A small image classifier, trained from scratch.
Model: 2.94M parameters, 48-pixel images, arch resmlp, layers 12.
Training: adamw at rate 0.0025, 16400 steps, batches of 384, held-out accuracy 99%.
Data: trained on capsule endoscopy frames (Kvasir-Capsule), 42238 training examples, 149.1 epochs.
Rows from block 2 of a small image classifier, named by matrix and row number. Rows with one number belong to one neuron. Each number is 500 + 25 x the weight over its row's rms, rounded and kept within 0 to 999. All counts start at 0. Numbers have three digits each.
After each neuron's rows are labels from the 100 images, of 14848, where the neuron reaches its highest value: "responds to" is what is common among them. Only what is clearly more common there than usual is listed. The data: capsule endoscopy frames (Kvasir-Capsule).
# fc1: MLP up (model.blocks.2.mlp.fc1.weight, 576x192), inputs 96-191
# fc2: MLP down (model.blocks.2.mlp.fc2.weight, 192x576, transposed), outputs 96-191

fc1.567:510515472488488477526524542482486528523501516477503430469522519464501489502502499544499486584510480486511470532499498514486476454510422470517528425482480528513484536488458524518517458472552486513488520488488505516509521497502492490473518484555472490507472499464492508494517474521517469511
fc2.567:493515480532483497474490530513475523499500532501469526500458443470503509486500500481470557470474511496465501522515509516512484519476501554504508512466519471519525505501511526493481509508493558461508501498527512499482456503529489470550486523518449551496463513447479482520454497515514530491
responds to: finding: ileocecal valve

fc1.205:489490549559486535545476511512497529494509485497507458462525512451531481505472548502471520514543485545492468505519507478512489487518486478501467485508519536515519498524503530497518512474460477482501484494460525530473482469485531466499505526519475520537509506485512515478495498489517482487
fc2.205:508499475484531539549516521524455536457500486479533484498488441524485497470540527474468525515477507455547482471520518527523502512521504496483509481462521438530516479477506516543510524510468504495515496507480490512498482539483501496482503474473497511516488511537522487477525466450508476490
responds to: finding: reduced mucosal view

fc1.442:491495550516474521484523525509515514507518478502455514452520484516505515486485482468513489521486525531564532476534496469485495528485487476498474471513517458528444513541493564481450473543527477469514520493490524492476511531484508475490543456497548448536474505504575519490480495473488494480
fc2.442:480490504521467508533500520476469489484500505532516513508532530489524523493484484482520488454484485537519501466546491520500535495449475519499532512513503482516516493523542515520514534487499513533526502512495508497506532509498473536464478501493524525501524490472580475490480476553506469456
responds to: finding: reduced mucosal view

fc1.396:471502444497503494521508552514478498539506484506515511489488485503501535485503473464475533541487508510530486491531463471515494482530466487487489459464502528535472504492446515512475531513490498497507546468455537463519492507515489498496474527503516429536474496516494513503543471534535507559
fc2.396:495451534526488470499495506487529510517504514510511527500520475467522529478443488532438482514477511509545524509483507538510530472452505507488495559494467507521501522477469521510462523530505496498481525472435502465439478508473517476498531470496493478502482508451494486498480499533512467484
responds to: finding: ileocecal valve

fc1.523:482474516477478522519509552496506456489476479489557509468485497511494547470526494484456536487499492529522501493553498513478553488522449507510513476498488475461540499510532508490523487488530515485495521493496474488461444523543504483498495531492535471477511482521488478478507449505453474458
fc2.523:501494463487486501503485522550516474491517519510482493481495466493541505467458493510451494483528502507508561524481520470491514510516498534505434533503485516461518496489528489458499473526541460494525500509553488493493494529523475476517525526506472491520511508487464517517499495566475503522
responds to: finding: angiectasia

fc1.98:498475480531458517476524501521482478571479486489494493497504483513492480533480510467496460518512497489505531522546506516482485500480527563507495518459500469533507485569482567472502514526504490491532528518475496496514487519496497503509494500464546503489499498511488495505478483518505459482
fc2.98:469473468492557472538526539504458514489511482517495537542465449500516519499532532480483474492454480503523510498498509504499532476463553503498542521492514488482466491500544472476511516489521461524521469481519482523442521531497480518475513458511504485521486477510507491531474492482502509476
responds to: finding: reduced mucosal view

fc1.42:476495528501472531488515503504444466443467471511554506509490506488503528453509515476484525490495500527513514471541530526473528477528496515513493519504485508444477504561535506507518525492526488477465498475524512507433472475503494465503492529474511525501528482488506498502488501483455451474
fc2.42:501490497459491523511522498514524499499489528508476457480513452536467489466495520480482513529549487520507500500483509481512510541511504493526447451494496489495516481476541485502511532498490462489522480509508502520519505497493520500505479496510483529472560522474496460517532485526450508500
responds to: finding: angiectasia

fc1.17:491503502485491480481543527518489459478511462444497488485501504483479495443504505480533537528501528481516475464530520513524512473507470521519421434519530532476453508518513480496506498501509515508505478472537503481506442522495526500504516523510491521519490521483536532487457460462508454483
fc2.17:534491467511521485537494478505460545549485499489514480491484491502544547514473503469541505470525523493505489482498492429490505489477499545448512461511496488478497471468502524524499524496472513537518528496537507486500523494506503506511489527472511511520512494519476474542529503524472551517
responds to: finding: ileocecal valve

fc1.395:526515499507499476511499461501473535493485515449475491508515469496502506481494557523512534525512511521506455501484510462505455480467475479509468511529515509496526506482493511527467517528522481490454494522513530430494433499488499461477545448494502459491483541494537510545520478492515506465
fc2.395:508475502498511539529512498476455501494516478492506496536505564478492487456502531509483493523489507485493504495506542485498487469497515520507544521496514516494474517492545509505513479509487497548510513445496566541444510479479518472469489483502538480534515519523491488524478497451505495514
responds to: finding: ileocecal valve; finding: reduced mucosal view

fc1.157:501528472534478495453543509482484512508473502520479502515488474516484472472475484495487446508507519482557514466541509538503532506488478479477512488493499494521501521526490525581506480499533480477499533494487509497484503495479515515525495480537481494475508491456506532479528475561507450494
fc2.157:464489508496440571462527534486475504504507508501493516498510467479535518456512522467526483535479485482493483521522501472465542485513504575530499497507482483502471428487465510536536488482472494472513527509469510526510497496499521476522538504440529517494493470555491519467516498522477450509
responds to: finding: pylorus

fc1.302:484503559496487440490528521509527486480518512451521489497508484491489479458530493485519512497460544480533453514513532495484520466470482499509482458506471524497483494537540459528460525504530490479510476499529488457473452525505534507515523457530516502524455534483514504476474488480506501515
fc2.302:496488476524512509544490481501443448513486498483487517545510553486494519513514467524516512530515498484468511473508477513511488468470508518485572517473510480487483491459511519526492515474479458574485493515516481527486510478505477507513519460525531506532537516477450496473514491478462528486
responds to: finding: ileocecal valve

fc1.75:534451542487498486497565516504495524486467527492518489529511497497514482457531519513505476537490512495521531474497513523493521501477465528496513487499524461484499470501508507510480481540526480503483514501557528446463479476486561471500514433496504483509523520471496517467471460458439496499
fc2.75:515484488470471516526554475453448464478492552479520497477503478550480488461500512520556512469521474487490510516508469520512523505505522527493506536490535497541526497508516461488502500471506505514532503494516487504505493478503529489486480478482498468496553513476508494507511453515485513494
responds to: finding: ileocecal valve

fc1.35:472517520497445514497502415542512490501539527518503511500529504491504455447497462540523508493507525476490506477441508497508510465512509458449497543506499533483454540530487529513509455495498499501525491493474494499487516431512484498506486527506470510566523507463509554493495514503518516557
fc2.35:488507491475545452484538493518500502467488498508507507507473490553492523491497546515481448459466476477521513499519509528480502497501503488505491493478484469533532504539488479506493472490548502485511465486521483531481515522524533504447540448514496490420532483515481472530483469499511476512
responds to: finding: angiectasia

fc1.480:471512486549503518489526488474510494498500449513485506511509525495493495484443494493495502464537495523549471510511560494522539496514501497502464518496523492469504513503503517499561519473448530479510521480489481523469527495508479525524509518516501518502501510530501476515521481500502434487
fc2.480:468495481471486507461485508487478535451524501516496524495536513505467492524508503470544492513479516534477470476526500500547491495564553479514479495503489506551480477546531498519508545502489480502486454518482496528532515490515506497507483513457475517454471495537512503487524513499519523472
responds to: finding: reduced mucosal view

fc1.531:558453522506504517503528492555473487478491501496521506480517512504516456470517492469492548490532534522548522507513528506523547490524490517470507473518503487532531451503545501460526484526477462475517502491506493514460446515461521514518480515482505542494500581463487506471483487479497504534
fc2.531:486489473482501514484481463485548487495499521487482474456481527468495516474505503501517512539536502495509483482494499445511551535513461520528445491532515496471525505488514504533498504509506491513486493494492497492554516535528453488517472487542501515525499470498512511489534507539503471554
responds to: finding: pylorus

fc1.225:515487502474539480529522536469508514511479501502529487443477495501482477539575532550494490496507478523492507519515491490519501526539516477508545479508504485513511486486486486490476510490525437540519520567513503524507513527499494530482463509516501492487521500461497509512519505503495492500
fc2.225:492520535557462538504489487543470513490543502487482518496507510475530489508459469530491514484494535492472439464481502490472502506514506462483514549496538519517530507486521462452521497516487516492492500513512489472515479448484532514514519519532493491518481569510504465462496520494526509479
responds to: finding: ileocecal valve

fc1.263:487463550465531517510491510499519460531463521460527499503542506480484479481518576511469549539532490476495484509499488498493484478479453530529495481492509466478535469496506510463573453489526494476504502504507498487517486521504501438491526498485502464490490505520512510506481449518464487488
fc2.263:497522489508478524502560506504472485483511487490504517460480497488503505506536503492485534484498458535527494524496487502500504501519495492494478480492506513541498452492485508517518490489511467431477540547533517506514461515458481521498518516447493513507491514559516534509496431476483535505
responds to: finding: blood fresh

fc1.252:531485543498501482518498495492498535506518493485531482482511478465539484480513529504487527532489522449510450488500543501536512509460449496501483449548530523476493481492503470539501508477496503474529481525531524495453454508474515516538538448505478499497480548490564532499502456482471517478
fc2.252:492460476499489475523519484523455505469496506476536525491527510493491558523534524488500477518473539508471487509488518531529528469489516562493550518494502469530447498520498515551444521519553461504498511516531536524481469512510521515489525448517514488504502501531492534499486464482464495517
responds to: finding: ileocecal valve

fc1.13:523493473531522491526478476515488532524508505486464470459552507470506488504481494514496560490573476509499507463518498480521481542491474495492515454517545505536494484485498544521510526476474465502476495550502519498517500535454488515527504469511453548468487534500507506460542494483462496499
fc2.13:527512463519501480454478476512504522527508480506539506496528483483496501533459496487480517521537517473483516547488517499510491498474497513507486528519429456450459515523486510542479498499517504527522481454489528497523491502490491515563513467496534531488503495500460503481566516491513486512
responds to: finding: ileocecal valve

fc1.136:526501492510500492487487452525517520494497509500477503505482471512529535530473528521482523530531476471488480512452488491517496505463527482482466499509520493476525519494491506557531488497472468499533468476529524517504474440492508497529517505504521546513507490496494506502544497545506540462
fc2.136:543457496494547488533478484490519445469489506509468485485488597497493481491513508464515504494517493497538498485476509502538486485504457489496498468501539490531521522441486500476509478528517529484512488476515529501505497496522445515522490479508491464519484538496564500564487491464467525493
responds to: finding: foreign body

fc1.133:517485533494489483515486495547524493468510534498462510487527425487552515528486513493495481498496519521502483530496486482526523531461460502469448495521538527502510445508484463478487508525463535469496507509538486503529461523549542533553536505509490536502451503524547507494463505503541523519
fc2.133:528508529501494499501517467483522438503535529449484476508512525495497499494489498493532486503512464492501450571518479450537492485488471521522457483539479480444498480494493471493457495521534516488513504511502517495525483509517504547491531450513552491511489532501488547524524511498472477501
responds to: finding: foreign body

fc1.541:511475535491470508537498500514491464498462507481549492473509490513495512466531517506441532517499548496510502463495529474486505493511497499508503515514472468467480518512505507475487528526536462484521504529510499447454455518502474471497495496506530458498524532480492500499536484476460473466
fc2.541:516503503513465533485516521532500513469535510504487493503510485514493528420501518478488461521479455510525504507502521484501500501505458505508464474494487513474487489483548491531540485483498477501511516509510571563458500493470505494486492475521529502469496516506496498501488472489476482528
responds to: finding: angiectasia

fc1.290:521468504519530500517533533495486529435495452516521500474463494474512510481478528472502554493519532535525520478486486491543520509514502514505482487530540474504492454497466492522498480461503473517480513456544552524508473476484538472484488481493529506490526485510525503440525497502515456496
fc2.290:523521483499495482527515497492501525516484500517495458558508434481511509493532547514515482486512488476518472463521495522524513501475498499479516462509557496528518482555496487519490502459479473494476512492504503556450515523524535498460520482513475475487509503553544504510502511551490485483
responds to: finding: pylorus

fc1.215:477501494505513508496491513515520519485503483517490500469509459486586540477465500474465492561514496513564517535483498449471515502488447478474470477511493494496458487494466527528492468550495489458484517480483489516495498535481499463506548481492532498535458499520507519475537530471497488478
fc2.215:512495511513523514493499505573514505478560498539513473471507450477532493497480453459485463466454541479568510513471530479518497502466510515472551531497468466461517509485477449493548512536482481509517531490477551497478510535506491521538502483498545505473492507484534515474525506503522501473
responds to: finding: pylorus

fc1.354:527531476515451507465546468517470500523503523503504491478494514537484519514483463552503478501483476459499506505484458543492479497514493512503507508493476470516548495500483515494485480461509474526512482514485504559509469450510513522476534492476536516456545524538470511450510485548465495495
fc2.354:472470505503571479529466527470491523510520484522504507519472523497492461486516548530454507476472528523512497479472512481458487480489516503519523507490486496478467485492525498477530525531501490532493464502530513484472550514509459474468484498499465503489459432478491451527508549467528500491
responds to: finding: reduced mucosal view

fc1.366:505486508492482520515498475498441492445501489466460486507518501495476512495495522501506525486522501494508507502533516490509494481482489495515458492561531523530442492558493471499471498505534493480482481501515499512501503571479493537545492475477520505527503517467535477480505511453519481525
fc2.366:516509497511517507493499469513458482511519475480475485517485518498508489496490539479486524460516489478487465534542483484508477497493526520486444485492517484465490483494468462490466557532493561462508505447525513484506492530495528551528488470457509529490506497497521466516524518504521542534
responds to: finding: pylorus; finding: lymphangiectasia

fc1.287:484512496505486502472505536472494453505473517458439491502493467506479516503485504473510515466527517544516449516560495480493488507480517522530457503502512473539496503542502478514492528487529510492467527527493495493514497548493455501514492491547529464499433503498547537530512516511550453506
fc2.287:502499488484490492529550461481485511490501465486554479512454509484513542537512503465499508506508487480484575506493471500509517484501520459508527556514488528516491538482476482536481476497482505481472503492511508517522482496513549512538545489512515468552532502477493558488498481461508512475
responds to: finding: ileocecal valve

fc1.460:500500513487491500484507540497480491520505475460536499518495505475501480461454504479494544498521528469525492443535535509498505500492465471488458445513517538471470486512522482528537481495516522486460487455528506468473487514502484492533495495505473472500476509444567544522480452484489486471
fc2.460:515505463502490464506475463523427494506463495495514524537513513520521491471506479480529524513547530482461542448486513500497524515491503488469484529513502522514507539461514493525497520524468500505504512490542546483477486493512523486538502524528485479539519517496477498518488506489521528539
responds to: finding: ileocecal valve

fc1.319:487480524494490503496515473506519510514507485488449485475509498501523442521529492559530491536518495520514503519475488497525514504523479457488516485503494455500512496493482522525511441504521472500527570540504503519522514501526492486486491497484552481544519499456492485479535470515523513463
fc2.319:466447514535445477491505504475491483472493510508510503545439499497521509442430501514518498459479535516498523478506523556497556473499512555489486535474512556534493512541535473489495497483476539510515463486500501450489482465551500508529514498501490488481463512469474448498482505518533499498
responds to: finding: pylorus

fc1.284:471496487488516484535504534498534484511514524527544479492524471449523529498511491502457434470486512544492465482505535490515517486484463498499527516490512523474474502513515486497518564488470544496493502482484508494485530517541499514501502519597458513511476488505529511517490485544482501480
fc2.284:525481465552534531497488485559485527518510510517500492512499519493477488488489497477506486529493511499505489474497489505493495557482536510431536529486522513492522525501514514475499499568470481517484517472509552460481507475454474450492468494487505521521509533505443512498499530484478522476
responds to: finding: reduced mucosal view; finding: ileocecal valve

fc1.245:494473502488511481549549464500470590457498505510506470455512503474511501476499512502519488548490523529527500488479569444502484463519484494510534493486504501545475494505496583498484504532491469501539518534486486504488518522484490475499497507472508506510474506485506477509518503465491492456
fc2.245:508492472480458471501502477499481514489503490494534485480466487489478459522467467482545544492500518538478478503510513547532527501536489469480462489516536560471535504538516472468534525490474475504482517483485503493515486512559509548533485512497494482468489515534500513524497516521522531497
responds to: finding: pylorus

fc1.210:505508541485525500564483486504508490518493492471480458483509454456529471473507575523476540539509450438486466505490480478502495498471428501505477462507534507467562446477479449513526488498516490494510486519512468465518477511455504504518522469493470485534501503528518507489530488540478513529
fc2.210:467502480467503489473512521472517479542476511484511542573522498522458494489520506512486551483483469462538499485495471516494471464486474538550474476480500513487516479516484492536549580467542472489539527532544499476515469530490529478511477512468520485511484484521501489522500454508495505504
responds to: finding: pylorus

fc1.10:537496519515473487505509456538551493503470537503498460532529490485496433513523497518512523506549503478536505491485492472539487503477546500488504513487507511542528528489514540501488499499490450512533514527499525494516492486490535473523509523505519483583492517459507519514479487502554523482
fc2.10:519516470491507508487514514490490512478516516505482476511502455531492464501512494488506469489507494494510523535541524531517538523502553473491477515490525503507519523494519452501526473488471487513508513494436475575453506518519508525510480481513492455469496487520501532483511473517559496489
responds to: finding: ileocecal valve

fc1.147:480465492489490485496573532489469502518504472513534481475522514506476513484517494497507499551480514522508504492507513497478500487523494556517502470452493488543467476522446537500441563530527448501490514532493512492508464497497491490491486503492510482489509514497488505478508483492501439503
fc2.147:503521517485538513520533489512492482513534502488476466486521488479508528528492445507516500500497525517503496551460502514530467512469478470481515541530524511490520528461476496503514471506507499553450511493510478514468494516460478499489499488525482476512486513475515516543505478500491492496
responds to: finding: blood fresh

fc1.537:563458509490484489563484501528528486548412533472473491516516436510527513509524505527467518528544478455484474460472466521528531507485518522454512498532495518511527488490483457499479546485494474499466524550518521476490487503520492483502479513532482454506515513522481516494548506569485514499
fc2.537:510537497480516504454506521509499524541541486532432493524527525485477492529515475511504465514507509548498487465461505475489483536500558450488521483462530510508493489485513501458507515502495511502509511511522482504491534450488507514526437548501512503501494471507512508534465512474512497509
responds to: finding: ileocecal valve

fc1.462:478502513531478494477499518494501515503482502502552477470498480500497479523479515506438433515520508497524466500541501535516479512474443478500501458486472500537494484515484521571544485493493514487490491522483538526518514539468510533523510481496467537460471495460488496451526473530512487497
fc2.462:481505522487483549464527525479542507520525451495484497441556494494494512517488467512516528494514475530501511552487480473462471490499526519508483494491499470505460445481478542517531461478511493504509521466490453510515488511445509510526525488442525556523489453545490537470506473507516462522
responds to: finding: blood fresh

fc1.346:469483491528478494492541518530474520489503481525518505488501496469491524518491523530494483452484487524487493478502543516491514475527526533498535492486531500525456468524491535479487531447477518513515530475495538525522529488489524508497491514507488537468479490552498474510488506506511442498
fc2.346:507498528495551519536508516514481542539509556449505490508513471492457447510504509516495515562493512420500493455501527498490485501507500496448517526511506513498519488463489485486556518542455479511513532488511484475464513546477486423492482483498465490511470490458473474524498479441518506474
responds to: finding: reduced mucosal view

fc1.405:520465531475509555509485522484469530488511503475509451506485502481507493484487565488486510564497531460476474525491553495483491478518471512525499463505511507503515484504531478512543469522507517496508462468548503499473513485465518430472509467489502488511463502514510489527507503483455474488
fc2.405:524488538465506477485479519513530455515448504491524526519518511486519538507510504491471534486520502546498516532523466494518467479468474513489499497507472492498487482473482497531451488512502509471466556514466495480466464516492478493488509524484518561516488513496494527548428476493548517479
responds to: finding: ileocecal valve

fc1.250:516490466507539492524503489483467525437489454509493491520484486449525503409487530466505528511532481524505525505497550488489527486511511474506460506522515521496465507487503489495468470534505515497520486443516499489482475493466546468502502474517486511535512494485532495506497500466504447501
fc2.250:511481511445496556530484520458515542516535489523494478465527488504524495500504498504463517536493505526520527490505520485481514481503460543492487482495515494492515447496519485505518517517478491497479561491476461508476485514537474527497497462456515459509491474544563512520520480532495510510
responds to: finding: pylorus

fc1.159:513480575500486545534498476525503472528430509494468482507549450479534519503500524508462481519560490476485495497503471546503508518497494525474500512512485503518507467535480482508499556528488477494439533546503497531500485489489484484489491526528507514522532488509520531480503524538483491476
fc2.159:501498496462510467469510559498477525534520504491451496533530505501494510496471477486504466502533482504475505482510502537480510516503519530490496478496481505517472495461538493494464528531459528500514497487522484467474510496494534465527451540525515514500506484518430487541451515470504490540
responds to: finding: ileocecal valve

fc1.476:514487517525452527497518468542527547531476514493506512511513495501519493500514506502509505493507515493500519504447486504486526477481534500469513525511502439493509514481497504487479513491461475490529527495468534480478491492528549467521493487495554465525534505527481507471509517533485506526
fc2.476:482483484496535512503515510486513478472520492526480453466502509472503495443508543497461495477480478524501525514495484494468500483515438550550515456466536475527492473474477482495518494491502504514510470461508510525461530519504545486487502473492476517496533468474521480465516523519457512527
responds to: finding: pylorus

fc1.259:534452533488484503489521505510478504533503483466503508498496522491509480472518478508527566490542502521532492465528476524527552503518453506495495440582533493500512467487499510496502500479471499489494517504510517511485455528516558520490484528478482512482525555487499523508484465498473516516
fc2.259:462509466513516522498485485480529484457500495497456526505471531478507510482478517548468533498519480526488509492471504503476513497533549497517432547490507541483505531507532497483495509489503531505480452463513473465542488511499456480502481529520470500514497467511518450503502514500532471530
responds to: finding: pylorus

fc1.543:475470485523459484488490542484534484505489504488465469491484488471494499495474526506514476462489545485488474484508513547469577508495459520514499487517514529499462517521489450520516532478522537504474530494540513495522527506538505481507505476579462475492493499469517509519511501527479527470
fc2.543:499533510503512522464507487478451522482511496512501496445503442485518515506531501501500484508516479521469482598502482479510489503527525484548508540512490489480462524492461475543477498468479500508486501505464525526522532485477520493488466528497491477465516475474510513481547514505499525518
responds to: finding: ileocecal valve

fc1.452:475453505503508507503510513484510505505498469525541457510486511468517509509483496470493499487502529554518503519517532506498542525485482540527497506491520459514513460501482502485530507524467521458514518499505514504488497553512527517551499507477528504494515493455505471504501477467501465488
fc2.452:528496524519527526495477521519537526485506525530467513546506467470575483501476510519465472465477513505505461553524518518495529540528517516490492508493497529523494468529514456475498512508493474476468502498503485501493532494466523504499500507522469504503528491550503489512499550506529522530
responds to: finding: angiectasia

fc1.456:508489475550469490502501515510514488487480501491494514543503455517515533507480503467498515472541519475532511485481484505515509514463531549466464503527501520546470470515474502503500523494453452505479500492525488513490496549498495482546486535545505504493486537511513508499523514518532490513
fc2.456:562479502491538459549518504528516480466471526472518487498506480466506497500516512490492498499542525454488512526464522494518527488450509474467493504549513510518503519496483463483486478489505504455487518520533535485508504528519510484537500485565501481558484522485541527509475508484528449535
responds to: finding: foreign body

fc1.123:501500515514524516489467434507466525468483462522500509512495487473522489519496598519476513513542470508471488479488513492558500536535527456490483515520515502490505483489485498547520523482487525504515470488504542544524521523453493517500478494465490510497513484504516466519554522522531506501
fc2.123:505502477487498546524495507493531463508542459490495479470509549439506516474464466526519515508480505476509454482519537513523480507529468535517483493505551485481470494540530510526534477477544518573475458458495470482519486464495467533484491488500490486551494519497553489517493470498518501553
responds to: finding: ileocecal valve

fc1.530:484481562509516508485517475482513508480503503522476475505534513468506493488470501486499502553516514516509553499476513504467532544483538504500493515456505508529435518540506579520458486532501483491475527492508519508502514481492517433524506465501516485567514486497557511478483528458488463482
fc2.530:510508527474484529512491491511498524484524515502520451517523538504509460460467482518538524500489522480533501470498526460495452502477461503538515479501478450457511499552512491488513533522534447524537456500493469507489484487504535485510481510495542504519530531449500491485551463514508517485
responds to: finding: pylorus

fc1.381:464481482489474522546487536477488489475510509488484431490508490464510523476493503460525485485484536514493483490559541491480494461481428549524514467496519570531460503523531487516515519511492512498449508500542479489474514513511483487504513514548480510534435493484536519525484516472477491500
fc2.381:514513465529481506438490449509507509512486479513498511511489526497526466496519520491500502511502517491526515509463526455527477537489509490525486552508473483495505533484499514521510508520527506499525464501512535532495476504486452494553484507510515517523503532462486539506535505509540552458
responds to: finding: reduced mucosal view

fc1.50:516514511516482517533525475517493475472503488496470509490519513511493468472476520512508495535490476444489504517471502505477500466516497480463478492473497486490463487510465534500524486479552477504489488493509479527511511434453507506474529454506465524525509496516490537481488505474486491509
fc2.50:494472496496502508495488523517479520507539482501473528519459478517484494478504511482442515431514471499486481516529475501454485517467499549516471507492483517486484495482520524466507539491471477451516504470519524476523477529499490533538499502478491504498483478514490489527484541518471512547
responds to: finding: angiectasia

fc1.291:540472521504507486545479487539532489531495549471502447508519491473499469504500519509492554520531502503491487481515491476517483484455506523510453471513554517508530490538456494468497492511495486503514479460476528458512476481505553507501526500496477475553479512520515531497472515498531486543
fc2.291:540500532464530508533457493480539524499508526483514476488511481526493510517516499469502529509531500499503499525501507493522498527464461487518488461532511489506562489468475513504528503518498485494495539514472477523471477530483485456476488491505483452476469510528512540540531510494481449466
responds to: finding: blood fresh

fc1.504:505476512523520517500508480496458516424499481504499498468520509457503508456499542489496490525499491541509498477534561503492512466533497494510505486523503531503462509534513531499489524497499494488504505471480533534460526504472490463491486481491510513508471504488529495490493532499478491489
fc2.504:519498481449503504542505431482496516512497524485481475498506511506456471512483511518539563557532511502506476481494522484552455482495492483518441460511528499498526471497492492521527518502491477498518492491504505507530499518503484522503494461461495510521489512459518485524540464505496534482
responds to: finding: pylorus

fc1.465:488518464569504488489512512498473508529490488506475485427461505473478482506454514466514516484501506492505505502536518505468535522506491483466489491495500492476501513521465567497483466508540508514481589490505494489507503534522458486494494445493503439483492502516506508518505488537467470470
fc2.465:493525504479517507532509488468430520486469554482540505542478477481452536493522536469504487544478488458475479464536503469500482471462526526550535517513537507465473476501468480523514527479459508495535479533516547537491485475513501484506493504452508500514465479508512545475471489453479480477
responds to: finding: blood fresh